Rows from block 5 of a small self-supervised image encoder, named by matrix and row number. Rows with one number belong to one neuron. Each number is 500 + 25 x the weight over its row's rms, rounded and kept within 0 to 999. All counts start at 0. Numbers have three digits each. After the name is the row's rms in percent of the matrix's.
After each neuron's rows are labels from the 100 images, of 14848, where the neuron reaches its largest size: "patch colour" is the nearest of a few named colours to the mean colour under the peak; "strongest on" is what is common among them. Only what is clearly more common there than usual is listed. The data: stained colorectal tissue patches (NCT-CRC-HE-100K). In brackets: how many of the 100, against the usual share in percent.
# gate: MLP gate (model.blocks.5.mlp.gate.weight, 384x128), inputs 64-127
# fc1: MLP up (model.blocks.5.mlp.fc1.weight, 384x128), inputs 64-127
# fc2: MLP down (model.blocks.5.mlp.fc2.weight, 128x384, transposed), outputs 64-127

gate.313 102:535551499470536490474433500489511500536476497488468469479546465517482515499488519506489508491476511497494470478504499470506565480474530491521532515520503472475482495488470518524487490541495526
fc1.313 102:516514530487473528530469499518497521522537530522507500493473498469494517529524429504431500519520539568473501562527494476491492491508554505459512521465494472466530539499491491508494504484491498
fc2.313 110:480530545531503483530456514487503508481472469455459482501501438515525480503496560486553496503504473492517517477491551510521505508509516483478482511497557468515515505510484493492517551506461521
patch colour: pink (68 vs 39.1)
strongest on: tissue: normal colon mucosa (27 vs 8.8)

gate.258 094:500460503483554536482476486501506491497463458498500529499464496496482507509457546486516492527485441485470487489467528533472560494529495512530476511522494496521490521476509516512497457518540515
fc1.258 098:501522515521529507471502497485490482461501532498479475506494521507491486445484557491489559501480499482507494522445493502477555482496553498556511505501503481504472529491500497483480484513532487
fc2.258 091:548482487461487498434556531513478489501492505513476509480514536517476539487497528474478502502483476460458517523516509478509517458522487500492534522496492490503484494482508487481503484489555502
patch colour: pink (69 vs 39.1)
strongest on: tissue: smooth muscle (32 vs 13.4); tissue: cancer-associated stroma (26 vs 10.6)

gate.198 102:544483514488487495519495515511503495510526559505479556456492513541499468558463475470524464498457484507467507534536518517486465485498469474499464537514510526473461468458526486527502522446508556
fc1.198 105:506478480506475505447485533494497501507505541496504490459503478525485452567509500510510476477462478490474484516467497543501506492486488464471461552520520539493466469486528470484513507511480528
fc2.198 101:540495468476492505469494523500496498513487471477487550492531501493470529471532471464514490550437525502504492496497496522521519455489481501495502539520457481564501460521504534497494500559524483
patch colour: grey (51 vs 22.1)
strongest on: tissue: normal colon mucosa (84 vs 8.8)

gate.208 102:539483517467493504473516515509481488490485525492531487532509511501471474529501482460434496465528526483521469475520541493505478476488535470490522550498499492474476490505459496480508496527443522
fc1.208 098:495466487464506542517515501504500497473521515515456493443556503501488509467500519473538489507505482538531478509522459457506468501513497489467493497458443506499482507510498515488511518516549492
fc2.208 100:492528506523496493506486526514519469450460534544494501479484552504539499476505565518499488531507513451544527493500468548483495512507496500499501500476500467484479490504468449539496490490493500
patch colour: pink (64 vs 39.1)
strongest on: tissue: normal colon mucosa (26 vs 8.8)

gate.17 103:493514502514542555500552526491544490491487503502495502511528488523543476521514522505466532504495514536499486520453482488485495484527490484486509531463497457474505509480488526499499481520509527
fc1.17 101:527496530493477514514472510479516441525494480521462502492540517530535491540484485499504505474489460537510510504515487477531420505482452490488522513519468492538531488519491527470504467500521450
fc2.17 102:476463541487478528484509460502491537467495490503460484546479479475526483489480514483461527447531483498526486520540505535472487494504510527514493478481556527452500547502513506507510477468529519
patch colour: grey (55 vs 22.1)
strongest on: tissue: normal colon mucosa (81 vs 8.8)

gate.304 108:536500499527490504514480491510493499474537505507486483488479521480523518455478514549492516500494563478494498504499498486513481521501470483501519497497502508510524536525541532494513532509535510
fc1.304 100:494477528528432515495517493492509435481511497483472487484500507523514485523546476523437507520521480528495503515500510464537488475498469502455504535483444474553526519476527555499510524494525419
fc2.304 094:514514498455526487517452538525487541511517506509469463478513488514471500513486512529517514524481554549501501536481455491516538454491476495501474526463540517506539483499455522480502470498476489
patch colour: grey (60 vs 22.1)
strongest on: tissue: debris (35 vs 11.1)

gate.129 107:466544481492507467511538519524522458474485477496509496500484500465523499472501496512455501487505449527467496542521490492514553525500510494476494497493551494492534493445505555494499505479517510
fc1.129 092:521517510502517526499510507525537501479481494476502509528487551520519487527525506504496520486462467523486469468507541524479523504548473497486551487509520466491485499519542522506505509471515501
fc2.129 113:513537514529465492506472529519491527506491481490465515485515483484504530518496503489527522426530484518463472516534520487481523538493497521475504521503527521501512553518541507498476504493494495
patch colour: white (78 vs 25.3)
strongest on: tissue: adipose tissue (63 vs 10.3)

gate.371 099:488505485487536524496521511491514458489470497508512498530521499503461516492478504517509515546519482496506508459535513487536520501443405496493502475518464515543487494512502473554549537502498489
fc1.371 099:500541449520480444476536514531480543528523527531472520457440534544526514489486503516469473515502504461511516502533521513513506530456497504513482474501525533496491512477482477426504503510518493
fc2.371 087:503496506520506508499507487461518498467519543454503516509532457472503480516513548515492481522505483498535433472486538507522534503514549515489515477512521476510478483510496489493474532502477495
patch colour: grey (46 vs 22.1)
strongest on: tissue: tumour epithelium (43 vs 15)

gate.150 095:495463473525517519499503538474522509470491504519486462474524516483471471511476557537539502520460484459486449526462516511468479451541502497510457510525529490446452472512535549517499465519487534
fc1.150 090:486509500510532492482490562488473543503513491530550488491513491477492528500530513493531462482484498440502508546470530516475484501489562504517500521492503524499480433521481547499465471523488518
fc2.150 093:526518475487506466539504512443519479464526488502524502476540457517521477509528518510470502527502509496510487442480496474536510509507513519469503480497491486532490464524450491476444555514499455
patch colour: pink (67 vs 39.1)
strongest on: tissue: normal colon mucosa (33 vs 8.8)

gate.41 116:507476448536532526466552501511504516501523531549486529491529531479477498501467499496515495520507500502539460526526546498495476506528494445527463530506510466437497514475547512518503509495511497
fc1.41 114:466470479501509511462479533482480564495528478463516492446476520552500513490485511500507496475456520538510490511466498483456480511497456474494461495510497518497504471481463487531524479539519544
fc2.41 119:509496470483520501525471554493505418502490464522513553457523498510517495490505530497548486517485514517540429476505476507482496510492488491490504507506497445541488473494498497484502530533456502
patch colour: grey (62 vs 22.1)
strongest on: tissue: normal colon mucosa (96 vs 8.8)

gate.156 098:524440501527515539484531526473509460467505495492475484468496480485505485507469514480469478457488522530499493505490510489469528482517450469477500529523502506520505463488502539521522510504533522
fc1.156 099:496464487498482506512497526524487483461503494459541494500483489522506505518497522526511531549498455450481530521465501502500508509554470495488514483463509511521479525492519520504455476501474497
fc2.156 088:504508458488512490488479517535490510510482543487477523492494560482489549486524512510467507502506531501474553490510468518487528534488486556467494518475492511457505528536465483548499482478515493
patch colour: grey (62 vs 22.1)
strongest on: tissue: lymphocytes (44 vs 11.2)

gate.347 105:510500486471487537500508523523519476517498467487477512516489500535540540501490480491507528504527506464495556483489465495455510495504489509521473511504489495498495509505487531522473456520518452
fc1.347 108:520526538505507514485525513523542523484527463516538502515514537560517516479443536485473509538503516529484498472501498480486489547518475492532487493504470478465480509481503513494512468489518544
fc2.347 112:528482484482473438502511489534491499507464468517477513472515575512470497535475534507466519506469510486480523507522516521504531456514490509459532451490480508456512519485511479505523496503491471
patch colour: pink (64 vs 39.1)
strongest on: tissue: adipose tissue (33 vs 10.3)

gate.62 097:513508510483464526498497470538440511515544509537511511494456517472517506491491469548516523489534503492479481522531492520474533491459531505572499531472561507500500524480489507496457502474535467
fc1.62 098:466499492502511493490505535480527515494511485482538491453530486500530485506493537458526491517474511490508523475485507474516492499501464532571530487517466462481481452517538495473474476519523526
fc2.62 098:458517504480509484489473498488486505470510518496456507514579460508501516508469527516545480484545488518498463493481559493510571470488485471506510489562484499492503476460506482474486534470514505
patch colour: brown (76 vs 11.4)
strongest on: tissue: tumour epithelium (72 vs 15)

gate.163 098:521488485503543507461530508517454496523507492484486523550458476469446558496511491486513531494548526486556509514521499508523549523530549488497505452499484499465493507525501471481474525487490480
fc1.163 103:521504463506482472463521520518505505456524550481501474527472513431512528456512544526536489494512473457506473506495496521493553488503508468519514474502536515476502517514487497536492508529481470
fc2.163 096:448507491497489498524519515471491445467501550485528487497493483516530441467479520505484521536532494428509502487502489514522512511532486481507464448517476512478519481505506475517505544479507484
patch colour: brown (28 vs 11.4)
strongest on: tissue: normal colon mucosa (29 vs 8.8)

gate.269 101:474479509480454518440536541498513500453514560476537500456491504501532495478499531512516462524457467485494518478473488516505511496517510467485524528522503544521459444483473515502497502494497542
fc1.269 095:491502509528480521513514537496510494466476492526469503511549471506474481471489527490473501506497499483477513533478501516515519475541500498494506542478493495445501476521439523491475489504530466
fc2.269 098:512484516489503512496514498460502534467508504525476478501524502488473496509523468473523480495511492492531443473492485511528518456492519517503508516494481462538480488506498525480487498523545498
patch colour: pink (64 vs 39.1)
strongest on: tissue: tumour epithelium (76 vs 15)

gate.383 102:490457507515513541478533497491508533453520509531523530451467525508510495485516509495525508557471475483498511528461508501465430508535498520514488500512468506491542533505506494520505479497472516
fc1.383 103:468453499509505522506517520504500549487524497563505459474479510502493512484487503526496512535466501483522519509442515488463425529506522467542546485503499503507525481523475465502505494535482473
fc2.383 099:544522449528512507519452540496464438491495447507493545493476491482512507498497524453525501492476528525522480467534479521496491554473481520489507514520492467516509496545507513525513510545508513
patch colour: pink (70 vs 39.1)
strongest on: tissue: normal colon mucosa (93 vs 8.8)

gate.167 111:458487477501482472527519534516477533499497490555493529492483535506490477511550482474452492501522496513496494479480469494533457533492510498489484505522537497554462475531482518549426511523514524
fc1.167 107:537503536508510485479518523480508525515480494441496511496487464502540468508448503504550465495503497540510508516498559502478532496520504502504492491485493500476511503501503498439545483474494482
fc2.167 102:537542523535515517470533493471470543515540541525499464503446490496478505518522476468493499467504495476469530481509474472512476467496496538540488507491453488532498516504527505497480495532535486
patch colour: pink (80 vs 39.1)
strongest on: tissue: smooth muscle (68 vs 13.4)

gate.199 094:504491472471502474527507579462517519503502527520480505535510487490474495472506521523466475479501522514462529551501538478528519505533530489508467496491507506462476457528477468451483513497488557
fc1.199 089:502550497522475521485492531482501501499528466476512528496483532512506463483513477495478470476520474525509478440488455535477499527467494487513515481518483510575472468472532536530504472505499491
fc2.199 106:471497493492531554476513488514472532490531507465510502548482484481486535488484457459520503451493489522498467510490507495477480510468482532542494535503482502523524529500509538512517487494515531
patch colour: brown (45 vs 11.4)
strongest on: tissue: tumour epithelium (52 vs 15)

gate.302 097:449497480479510517463516482491494506488507513484506534514499486497497536534550524490536541513477516500515498490476518511434477531536462464511470492487514529490518494520525491506536484464505505
fc1.302 101:497542510480490520477496458482468474506524505529477485498515476500532481529477499504528479499486489459506502534491507502527468490483496460513494518547508513476479493514454458483472492515555464
fc2.302 092:461497521489482511455513465473477545470535511504518455493504427503536487483468536508464533474522482492489486546492504484507506469492493519532508499478522542488530527495523528464500488470526491
patch colour: grey (56 vs 22.1)
strongest on: tissue: normal colon mucosa (57 vs 8.8)

gate.24 097:494510521460493491470540523511490518475530449477517498509499520488505583539482514502532526482496491452508536489459489498516541499514493481501472452496507498503533499487515472503511474521500515
fc1.24 105:492510481483472507519534493530518540541514511494522505483482489495464455473459468503514460504484450473519447512527555504482518481481483520503477538517491516524485423488519484501490571489469509
fc2.24 094:488502482516490496552441488482501488515526483497507518501498475471540496530495485533474509474538513553514457507510478498489513536477524523480459474482527536514508528527544516525454517500470505
patch colour: pink (68 vs 39.1)
strongest on: tissue: tumour epithelium (54 vs 15)

gate.315 093:562537508450546514475508517451568548511483486540507475482501478467502489502474525489516476491470491495497510464495505478531501488503485502498497522559514502480492482495505467499495495533520586
fc1.315 093:501499493509512503493516535484486518499453489499479514513548520509466461484525518478533448478464491471547477447493528487510524510514437498516516496530468473535464468490514506512525494497464518
fc2.315 086:544476477492497513530516511521496466535513476527495510488466539490492510489503452521498527487487523502494519541486441502483427529532481505527484532468492546481524489519507525498526465497527480
patch colour: grey (51 vs 22.1)
strongest on: tissue: tumour epithelium (70 vs 15)

gate.65 101:483504482537474484508434500517510510528514501489458494494490481463521500463490487535486530491475515505459471516488504519502489484524533498491499490514524521454521496494483465480474535492545484
fc1.65 104:491478494501473514499479547483519520439445473489531513497466514467493489526521518507510483487475486501480498470472500530472486501555466535490501489510520483516486505527578503530512490484503497
fc2.65 105:521521545486538538503496484490504513501505546512462529534452503479502492490515464459534492467548499544527460505515501494465470510468500542510473515470519499496493509526452517542495447482519545
patch colour: grey (61 vs 22.1)
strongest on: tissue: tumour epithelium (95 vs 15)

gate.197 103:518544509457483480550479496523520510516477477472489488513517515542551475504516487535465465504491449494511495504485477479538461480468527523489522519488493554478507457505508485492519534512478512
fc1.197 089:507470528495468531507482506490501502485491477484487507527508477493517513493522508485459504511511505548496517557508510485531485529588516519434491520499480513501487518462469506514514484491501461
fc2.197 098:486471516490482509495463530503494479456459468528493482480543488511520508496502561506510514491504491497507499470495514495501501469483487489495492505463569491504510495496519521473508522476494502
patch colour: grey (64 vs 22.1)
strongest on: tissue: lymphocytes (60 vs 11.2)

gate.332 091:523524524508517510514521521467510481510483473530481538447495461494524504549462517482469451491520526531483549513497486474488519471486483515493475499516525520506493504481470537480471497519478544
fc1.332 102:471507497514468487488457565485503535505527519509590468534479509467482484469524529523497445470486473507512479483471476530539453510511498482509497478512513520494518493490516466522522494495475521
fc2.332 097:477518531476491492457483500484475547482472500492485452476521470538508465496481552515484535488515506492488525517473536479532522445482488504488501480468525541472546505518515517478506517468502494
patch colour: purple (29 vs 1.4)
strongest on: tissue: smooth muscle (55 vs 13.4)

gate.288 090:514479474459480493524474464545520474531531501508501524451489501516457530482497484529490498528489478524468497534519462493472509491485503498528503473510550487480514495488473476504523531469513481
fc1.288 088:496487554521504505498480501493506497488519550473492493517501473478496470539504481456522524478525486524507496500505485447474509521517487497502504525471502488474501468524499562461535489498480503
fc2.288 082:476487511481505521496505500493499518526498523497520501487514481495478457499472485500506513492540478507484527508503522489490498493500491479506469457490522558449516490489533546512534477464505515
patch colour: brown (76 vs 11.4)
strongest on: tissue: lymphocytes (87 vs 11.2)

gate.119 108:510501513513477493475512532516500493497534504477549514474491538492499524473509520449528496453510502483533525456503474508506514505503497436516467466512497542531520503513508542506496490485494542
fc1.119 102:531539500531463460503506505513493518503528541500496442465527519465517465457495513523460470481511486481570501517508503495497463466478502471490511519500514473511540511511462494495513500528531502
fc2.119 116:530466487495457482509493430475477458520499464476483505516495517493521475483494487485487533485506506493529462537505517493528450491527511492518544512518463548512531473516484518479538506478567514
patch colour: pink (71 vs 39.1)
strongest on: tissue: tumour epithelium (54 vs 15); tissue: normal colon mucosa (38 vs 8.8)

gate.106 096:500495520477462443491479480464505485489460549485475508525513513488526504549548510511486509532503511501468505511473468534504487491508515457491500494496483527497509478463456518495527511478536478
fc1.106 097:524520509482433513495489500512462522485498506464538512490480500476503535472473494516497480529530485497532490508497485521457539493531467492466522498445505504455488464509518514514525513481504483
fc2.106 093:507545485480482535462495530481515509456493534500490511495546510485500528479542538507456502513515486523497462519493507497496533469484484510504516527462515472551501492509501499483481481487521472
patch colour: brown (48 vs 11.4)
strongest on: tissue: tumour epithelium (54 vs 15); tissue: normal colon mucosa (43 vs 8.8)

gate.382 098:489488466523540507502501522498452524490451497518503493501543469487514502485471510535547497477487424477480515495473554482475497510507480504497516544500530508460498475497525481486481503497496492
fc1.382 103:542535514491481519494486501483499516510510490523512495551526484505532472540469485495536462512474464508520526512490541493501463493480489501514500489479448503486465481492478495565533499519502538
fc2.382 093:495494447498501496522524464496498416472509487541534511485481559477550517499538516517428503512500490495525516493504434529466503525487488521505497480499464483478494519511533467523490494501509462
patch colour: white (72 vs 25.3)
strongest on: tissue: adipose tissue (37 vs 10.3)

gate.53 107:450494529480524531503509523524515531473464527508513497523513513461498498519498515514529493512464509500485532456471492510490458497514470502497488492527525512504473484532544501500541506466480534
fc1.53 104:515516447460492449493485499464503476523540497527480516474489501531519504432515467464464512509515508505484506532534515485534536492474556542504563492465525453493519489456498520508483518493510464
fc2.53 117:482507536511481481522477544530515562461508493512471488488510482504481525508491526512502504481515519512501477526487469524508514503523509497472506533458542481519497516500477496474469500506482497
patch colour: grey (63 vs 22.1)
strongest on: tissue: lymphocytes (50 vs 11.2); tissue: tumour epithelium (41 vs 15)

gate.90 098:490463461526503534501490512436494507472491499520507519498509534452518478491457504498516481471484479490518537477471522504488434518465459505510516520497492567535485520539489509502515519511479508
fc1.90 094:494494506506492451499493510488500471499525523541460495514489501489471512493504468519406498515509497519498509543532487499544523542515490506472477455498486525494526493525504476442485488492496497
fc2.90 087:485465512478513502457492461510491516467469476478461497529507514501473493518513537505493492485498536497529458477478526513491527426458530524489529488470523453514499505515460495529503477494482540
patch colour: pink (84 vs 39.1)
strongest on: tissue: tumour epithelium (49 vs 15); tissue: smooth muscle (41 vs 13.4)

gate.56 104:511453502505502522514524522491535507437497536523510559506471527523476498490497532453532498562490475489491523494489478500497506517538467493513484494500500493487507506480529505546500497493511533
fc1.56 109:504462497519491520513465501508503493522514508513464462545464513465425555437506483510470508534518488474470530460508474471539484528525483467495498456524509533527465487497477483528512503555527509
fc2.56 123:507488450490512501513496536496509418532496465498535543491481484530499498479490479476533484528448508498495473471507484511496493509485489495492488511524475479552498462523514531503532531548467500
patch colour: grey (60 vs 22.1)
strongest on: tissue: normal colon mucosa (99 vs 8.8)

gate.245 097:518450478515547515496535503523464533484509486469558518491510535506504514518507486486516543511481494481494509498521513500487506512504506523496513490493493526497485505483514528484496456493495473
fc1.245 101:515521456542470496485482476484503507515508514483499510458554491512489488485471484514526485519503500473508488518517498504487487478436490523538491521504473500471471466582515500455486522491499502
fc2.245 108:490465535505472507493523530497507569504509480479528447477550462529488481493466513513495516487484487506501457506464513471525492473516501491491530490477515495527511494444494514445454517496495493
patch colour: brown (56 vs 11.4)
strongest on: tissue: lymphocytes (27 vs 11.2)

gate.91 096:493462552506506495463474498448536459480503500499511485534508491464504476541512543512479508531513478522526537466528506469487548434507450503458501496457484509495498525485513562528499474491506547
fc1.91 094:517515476504470508552507492493487535533509501494500500457494526502526452487488493531485476429451505520484458530469524526458461483499536523499476507527515461527507497503470492485508469509497461
fc2.91 089:450529501526499531495510516497507522495507540479510499512533504466482517526508501513515493514508470519488476461522519507492580521479497478502498441524481484476479537452545472498484539499477505
patch colour: grey (64 vs 22.1)
strongest on: tissue: tumour epithelium (53 vs 15); tissue: normal colon mucosa (34 vs 8.8)

gate.343 089:501493456510496498454517504534521497489490521511549485484530488483496469488524490528471535534496461510474467497516486499485480519505491481467534522513479534538535497488498493524539529490474532
fc1.343 088:499527503490533528525488430506501514480505522494528499471510519507453484486488505471569471493434482444514486490503503471495525516504518533527501490484519518505484478488489505499507510507487471
fc2.343 069:512507488508478486489564460484489484460523465473484458539504534541495500525508451452493487495510441490464507513495545488507501525485499472514551498559452481508504539466505499489513525481545530
patch colour: brown (31 vs 11.4)
strongest on: tissue: tumour epithelium (47 vs 15)

gate.266 092:556473536499492482498512476534493488532482522520475522499486519523511540511505465496463541490511510528512495491525498508474499527495511474510526501515506489553510501525470471494481517466508488
fc1.266 092:469494502478465480456541517508530510489568500523516475482534483523511511477500526477485461502497483461501501475504491461524485551526497489460504492509500494493481483475505503531486501542506534
fc2.266 086:459526499466502504484458498490508508455520543459512466496548477542507484482470553523492507535523501507480486528479533491504577466490481492489497472507521509482530516471473480500488528460472480
patch colour: black (53 vs 0.2); brown (44 vs 11.4)
strongest on: tissue: normal colon mucosa (57 vs 8.8)

gate.291 102:442470493504478477516491500523484497451483496494531499508492533480498467503505468469487513521477485463509539518499486551532486537486484503489478514507474580521513536484517441530502500503446479
fc1.291 096:552469522529507500521490515476466495520479546475427512450496475504497451505483512511479498450506545493529511504505508532518492490470500474515514493496501510490460505527483499445474488490537528
fc2.291 099:495462516507487480491484479516493599508491494455455467500500525485466495518511474545545510488502537509497489520453492503540519458501520525484483498466504535493528493516511535508484480487490515
patch colour: pink (64 vs 39.1)
strongest on: tissue: tumour epithelium (37 vs 15)

gate.71 094:494492544504488507507506491491490493509509561468478503493545511496504525484492485564509491531495520462490511512474469467484523509459457495508465460516471511527521513518524509504535519499487461
fc1.71 096:487479512500486525510513482475533498481483500454445511530486496513477481477508523468495503523484502518526542480494546513513481474525505457496492503523471523524525473526494512497541543484471510
fc2.71 086:500494490474517503462509486498487442521487494526496505497527515535486502492498520487488508508491498481478514495499530453493515458492476448523562479526502499465508504445511456496514501458527492
patch colour: pink (74 vs 39.1)
strongest on: tissue: mucus (59 vs 9)

gate.69 105:489456451464505503479532512536536525458476515519528544468484498509485514524471521463535480539516492467483499515501521522476458484530473470485507500484503474478481533483527464507510505487478509
fc1.69 107:495539518532493468494490468513503464513477464456488500515494477513508528524491491491520521498499462530517454501498445543450551492505496497502487467526460496537498454513502539513492462513479463
fc2.69 094:453516522467524511495495486498500525504529552470486452501511501504498472518492511526472516505532505483482505540468510484496562478522502507501477456480532533454527527465493479515472502454474473
patch colour: grey (64 vs 22.1)
strongest on: tissue: normal colon mucosa (97 vs 8.8)