Weights of a small self-supervised image encoder.
Model: 3.23M parameters, 32-pixel images, arch convnext_v2, norm layernorm, activation geglu, patch size [2, 2], widths [64, 128, 256].
Training: adamw at rate 0.0022, 29700 steps, batches of 256.
Data: trained on stained colorectal tissue patches (NCT-CRC-HE-100K), 90422 training examples.
Rows from block 5, named by matrix and row number. Rows with one number belong to one neuron. Each number is 128 + 24 x the weight over the matrix's rms, rounded and kept within 0 to 255. All counts start at 0. Numbers have three digits each.
# gate: MLP gate (model.blocks.5.mlp.gate.weight, 384x128), inputs 0-63
# fc1: MLP up (model.blocks.5.mlp.fc1.weight, 384x128), inputs 0-63
# fc2: MLP down (model.blocks.5.mlp.fc2.weight, 128x384, transposed), outputs 0-63
gate.194:144099114191094151143153170180136129138150109133113127135086160167127115122111155164145112093128164098094126168116134099118147156142121143150163162160119105162126123152126110109102157116091112
gate.195:138155114134155085131117158115141120127149093135088106174120103177200151111096122143174123143146111103117131123106137159146128105124126150123141143102154102218124143133111130127158159079136093
gate.196:110145124103126138121159120147145166136089113144133173142114104103112118133148130127122130114127145128136119147148122169114124146093072115125117120175127126130144123097129108125085093168153126
gate.197:138119144137106172136189107089107122101138138125154137162121133135125141149117124106139165111115156105139130098103126079148144111117153159122126125119098111131140118131153144161108133130026165
gate.198:115128155150120129135106081155133156133123133139125102149153126159081122163119112093107116119147154118125117113132143170115140171123118108123103132154125124102110110180134158147118113122113130
gate.199:140116095122117146151078098137113132101154147136144137114134134132130088145101111147121124122135164086147145128099091167128144100107108135170131135126132156105113151114089166143141143132114135
gate.200:162130140122131146104133142114198089165120108127170157138125134100130139115121176140112111108133118133143152173098150153170110097126124154081131101112108155119123186132122110103131140142107139
gate.201:106126103083138128158144127126087121134177140110110112135128137111153157130103106169090124117116114145193117129143124159061117095113126092127087091124163130115138064126102155141147139128102154
gate.202:122110120150121139135123122157102096123141125110139113127108160107084098088147132122097135215102123158125136122133095137140134131083139120115130165082124127131101143132128139138169150098094150
gate.203:105146147117152139122103102142141082170148112104149089116132117137101135126106108134144097084169152135138144077181121148136132086137101142110132115125141158103140113139114165099124163137117135
gate.204:118117103135122106174140140154084107126195177132157115080077115139139083130129135140100106107116116157139109126172129121114142116150097113130130093109142157125119154127090090144134085141109127
gate.205:127130139158147115112124118083098088113134134093104134076097137105125187134102127117110132166109103172152123088159164143125113139137132142116139100113131122123124108154106111121189111153161144
gate.206:128104142134075076069125122162137124106174109156151095089158146138125100110133144142141158114106074127169121094070160122174133148148112105106105127107153126135145128103115124148137144104128128
fc1.194:153081185105130126104147140127114140110145145162138130126159153124124128113105099113109123118139125111117104102166101119135147139142122131083103120102125103103154119101162161122047130156135142
fc1.195:081139132102121130125145072107137107154114128120140138145131114123104069119118146140139158163100131124156124135121112114134122121104160136144099180155119126137137124144160151151137130101085120
fc1.196:118149114123122110141169122114132106138147145120124120141090117113112124133143099119134125205128126119152140144087113135145148128121131147152114197105118145155117150145152141152165159103092145
fc1.197:136140139141163138153115140146149144113120121134100116154181102158136140118112106096132123082146172116108133117140102152094109139102105125142141133128136113128108126109162152103057142112123112
fc1.198:116149136145093151155117118153117148146156141123117098113189121141127149112117089096117106122145125171146085078109148162122110186127099090133167117108152113108111106172115124164145151169158132
fc1.199:088114153141128114130141151157105129148137104122124107137127133123141117123127143107118082128130099131145102141117186112168115099149157110148128112114131094154177170137144107120139100107132130
fc1.200:127097119093134145152149146117140145144154104124138128137116142114124107149110124113147127139150162093112093149169140112126112160133121120126153114108135089132132144121223120114062131125149130
fc1.201:127154116090125114130162135161120125134114122157122102187152142158158104128077172105107129128155096120184134155113151089127117109140148140101080108148112124147138079133115129126140116128144129
fc1.202:092154110129182100157106088177130126087125151154151103110124102177125117129126170147152106096155141116096153115165115140098151153099093164161135135120121096078146134128165105142129111097144075
fc1.203:123104116142122121109122095156139126110143131142098104134133158117129085126141139148148116157104109130102100141133125087163132171117134144131130143141152089101098145169160140148101077125120171
fc1.204:124121102131110090090143191142150098145100129138147122118173122075125093131123152139163125112114128110118134145108113109151129140143181127106121185133100139134141140153104077113129129125128158
fc1.205:140137142172149105105149126120101114085134106132090121114110138145110161163173157123170104128160105131115129079114146125129124104142151173139120135146103151136091116120117113172168104101125127
fc1.206:163159151129132097191184133169151112087142151101106129127117145100110115136167159116126128127144137144126124124141096125116172097168116135078117150115128098095106125090112108123156140136150126
fc2.194:120121093151123117146118147123120071186117174167123120124139162122121149072128179116137125121125155098182123131105120148116155147173114126075142177134135134102147127097125064111119078092121135
fc2.195:132112113135116173123156146146099130141129142150110100168159118177120082120188090138163134130095142108111112129125114093124142161087082118136153174153130104120123152119122109166139181131067101
fc2.196:105123142168129108125159099119145063103100150135109116098103159139127130148142130123102119170134089144130165130118130106125163144103160101007151157147121147145140100108130131114133156153114098
fc2.197:136137142142115140100135153122130102136091193133150116092121099121172131107150170131148120164108151112162119152145124144133144148118162152100144207132138101117120118099070075103181146133089123
fc2.198:108122142115140067120113168120127109108106107076185125146162078098106128118127146110151122140156117139133145133144114125180104147087153146118108145146137112119152153165136132122141142109123119
fc2.199:107138128105103133157153136088123177121109066113116109135162137150098147107153101131110116137135132114149092090119126112112112129098115144200099124171162118109085180159199118128092126112139109
fc2.200:124133162108120156104145123131161108126175156161131123122130133136139125183120099079106148111130104149138113148096118121119125142101125106131133140101117151106122109142140131121078126117137142
fc2.201:131118140119118107135166101092126185139125138126124127121127134138138178129141127145111107118106146151146128163124144151121141120154121141149174124122133150124138100138123102121108090136089120
fc2.202:097104129166093069162131157126124091090120118149091120132145193158145143177161104123124119141163111145079161142096137095161135133131152116113130128128125166099141105138131145141096150134106081
fc2.203:108117089146130146151108144144105112112125086112111150145152139138112116125113150150143138099133117120150130119137113114135119109115108140115125127113133128102145115141134192138114129129153126
fc2.204:138152136108104142135134122124104203159098180163128123120141125103144148113132160108116154140116157132133086127105128128140103109163131137229149165101132122129068113100084039086159113125119120
fc2.205:140124126117125108098147096151146161080112102157121149090137142116131102153139125124123076115158096164133149130111108102123113119094156142135146152114108156166110079104092079123148181125125127
fc2.206:130129119154121140146147097149100133139142110128091098102119166113134133152158123156135132124139140124138188156096135149130132106138128080090147086122119123124137138104072098145141134163175131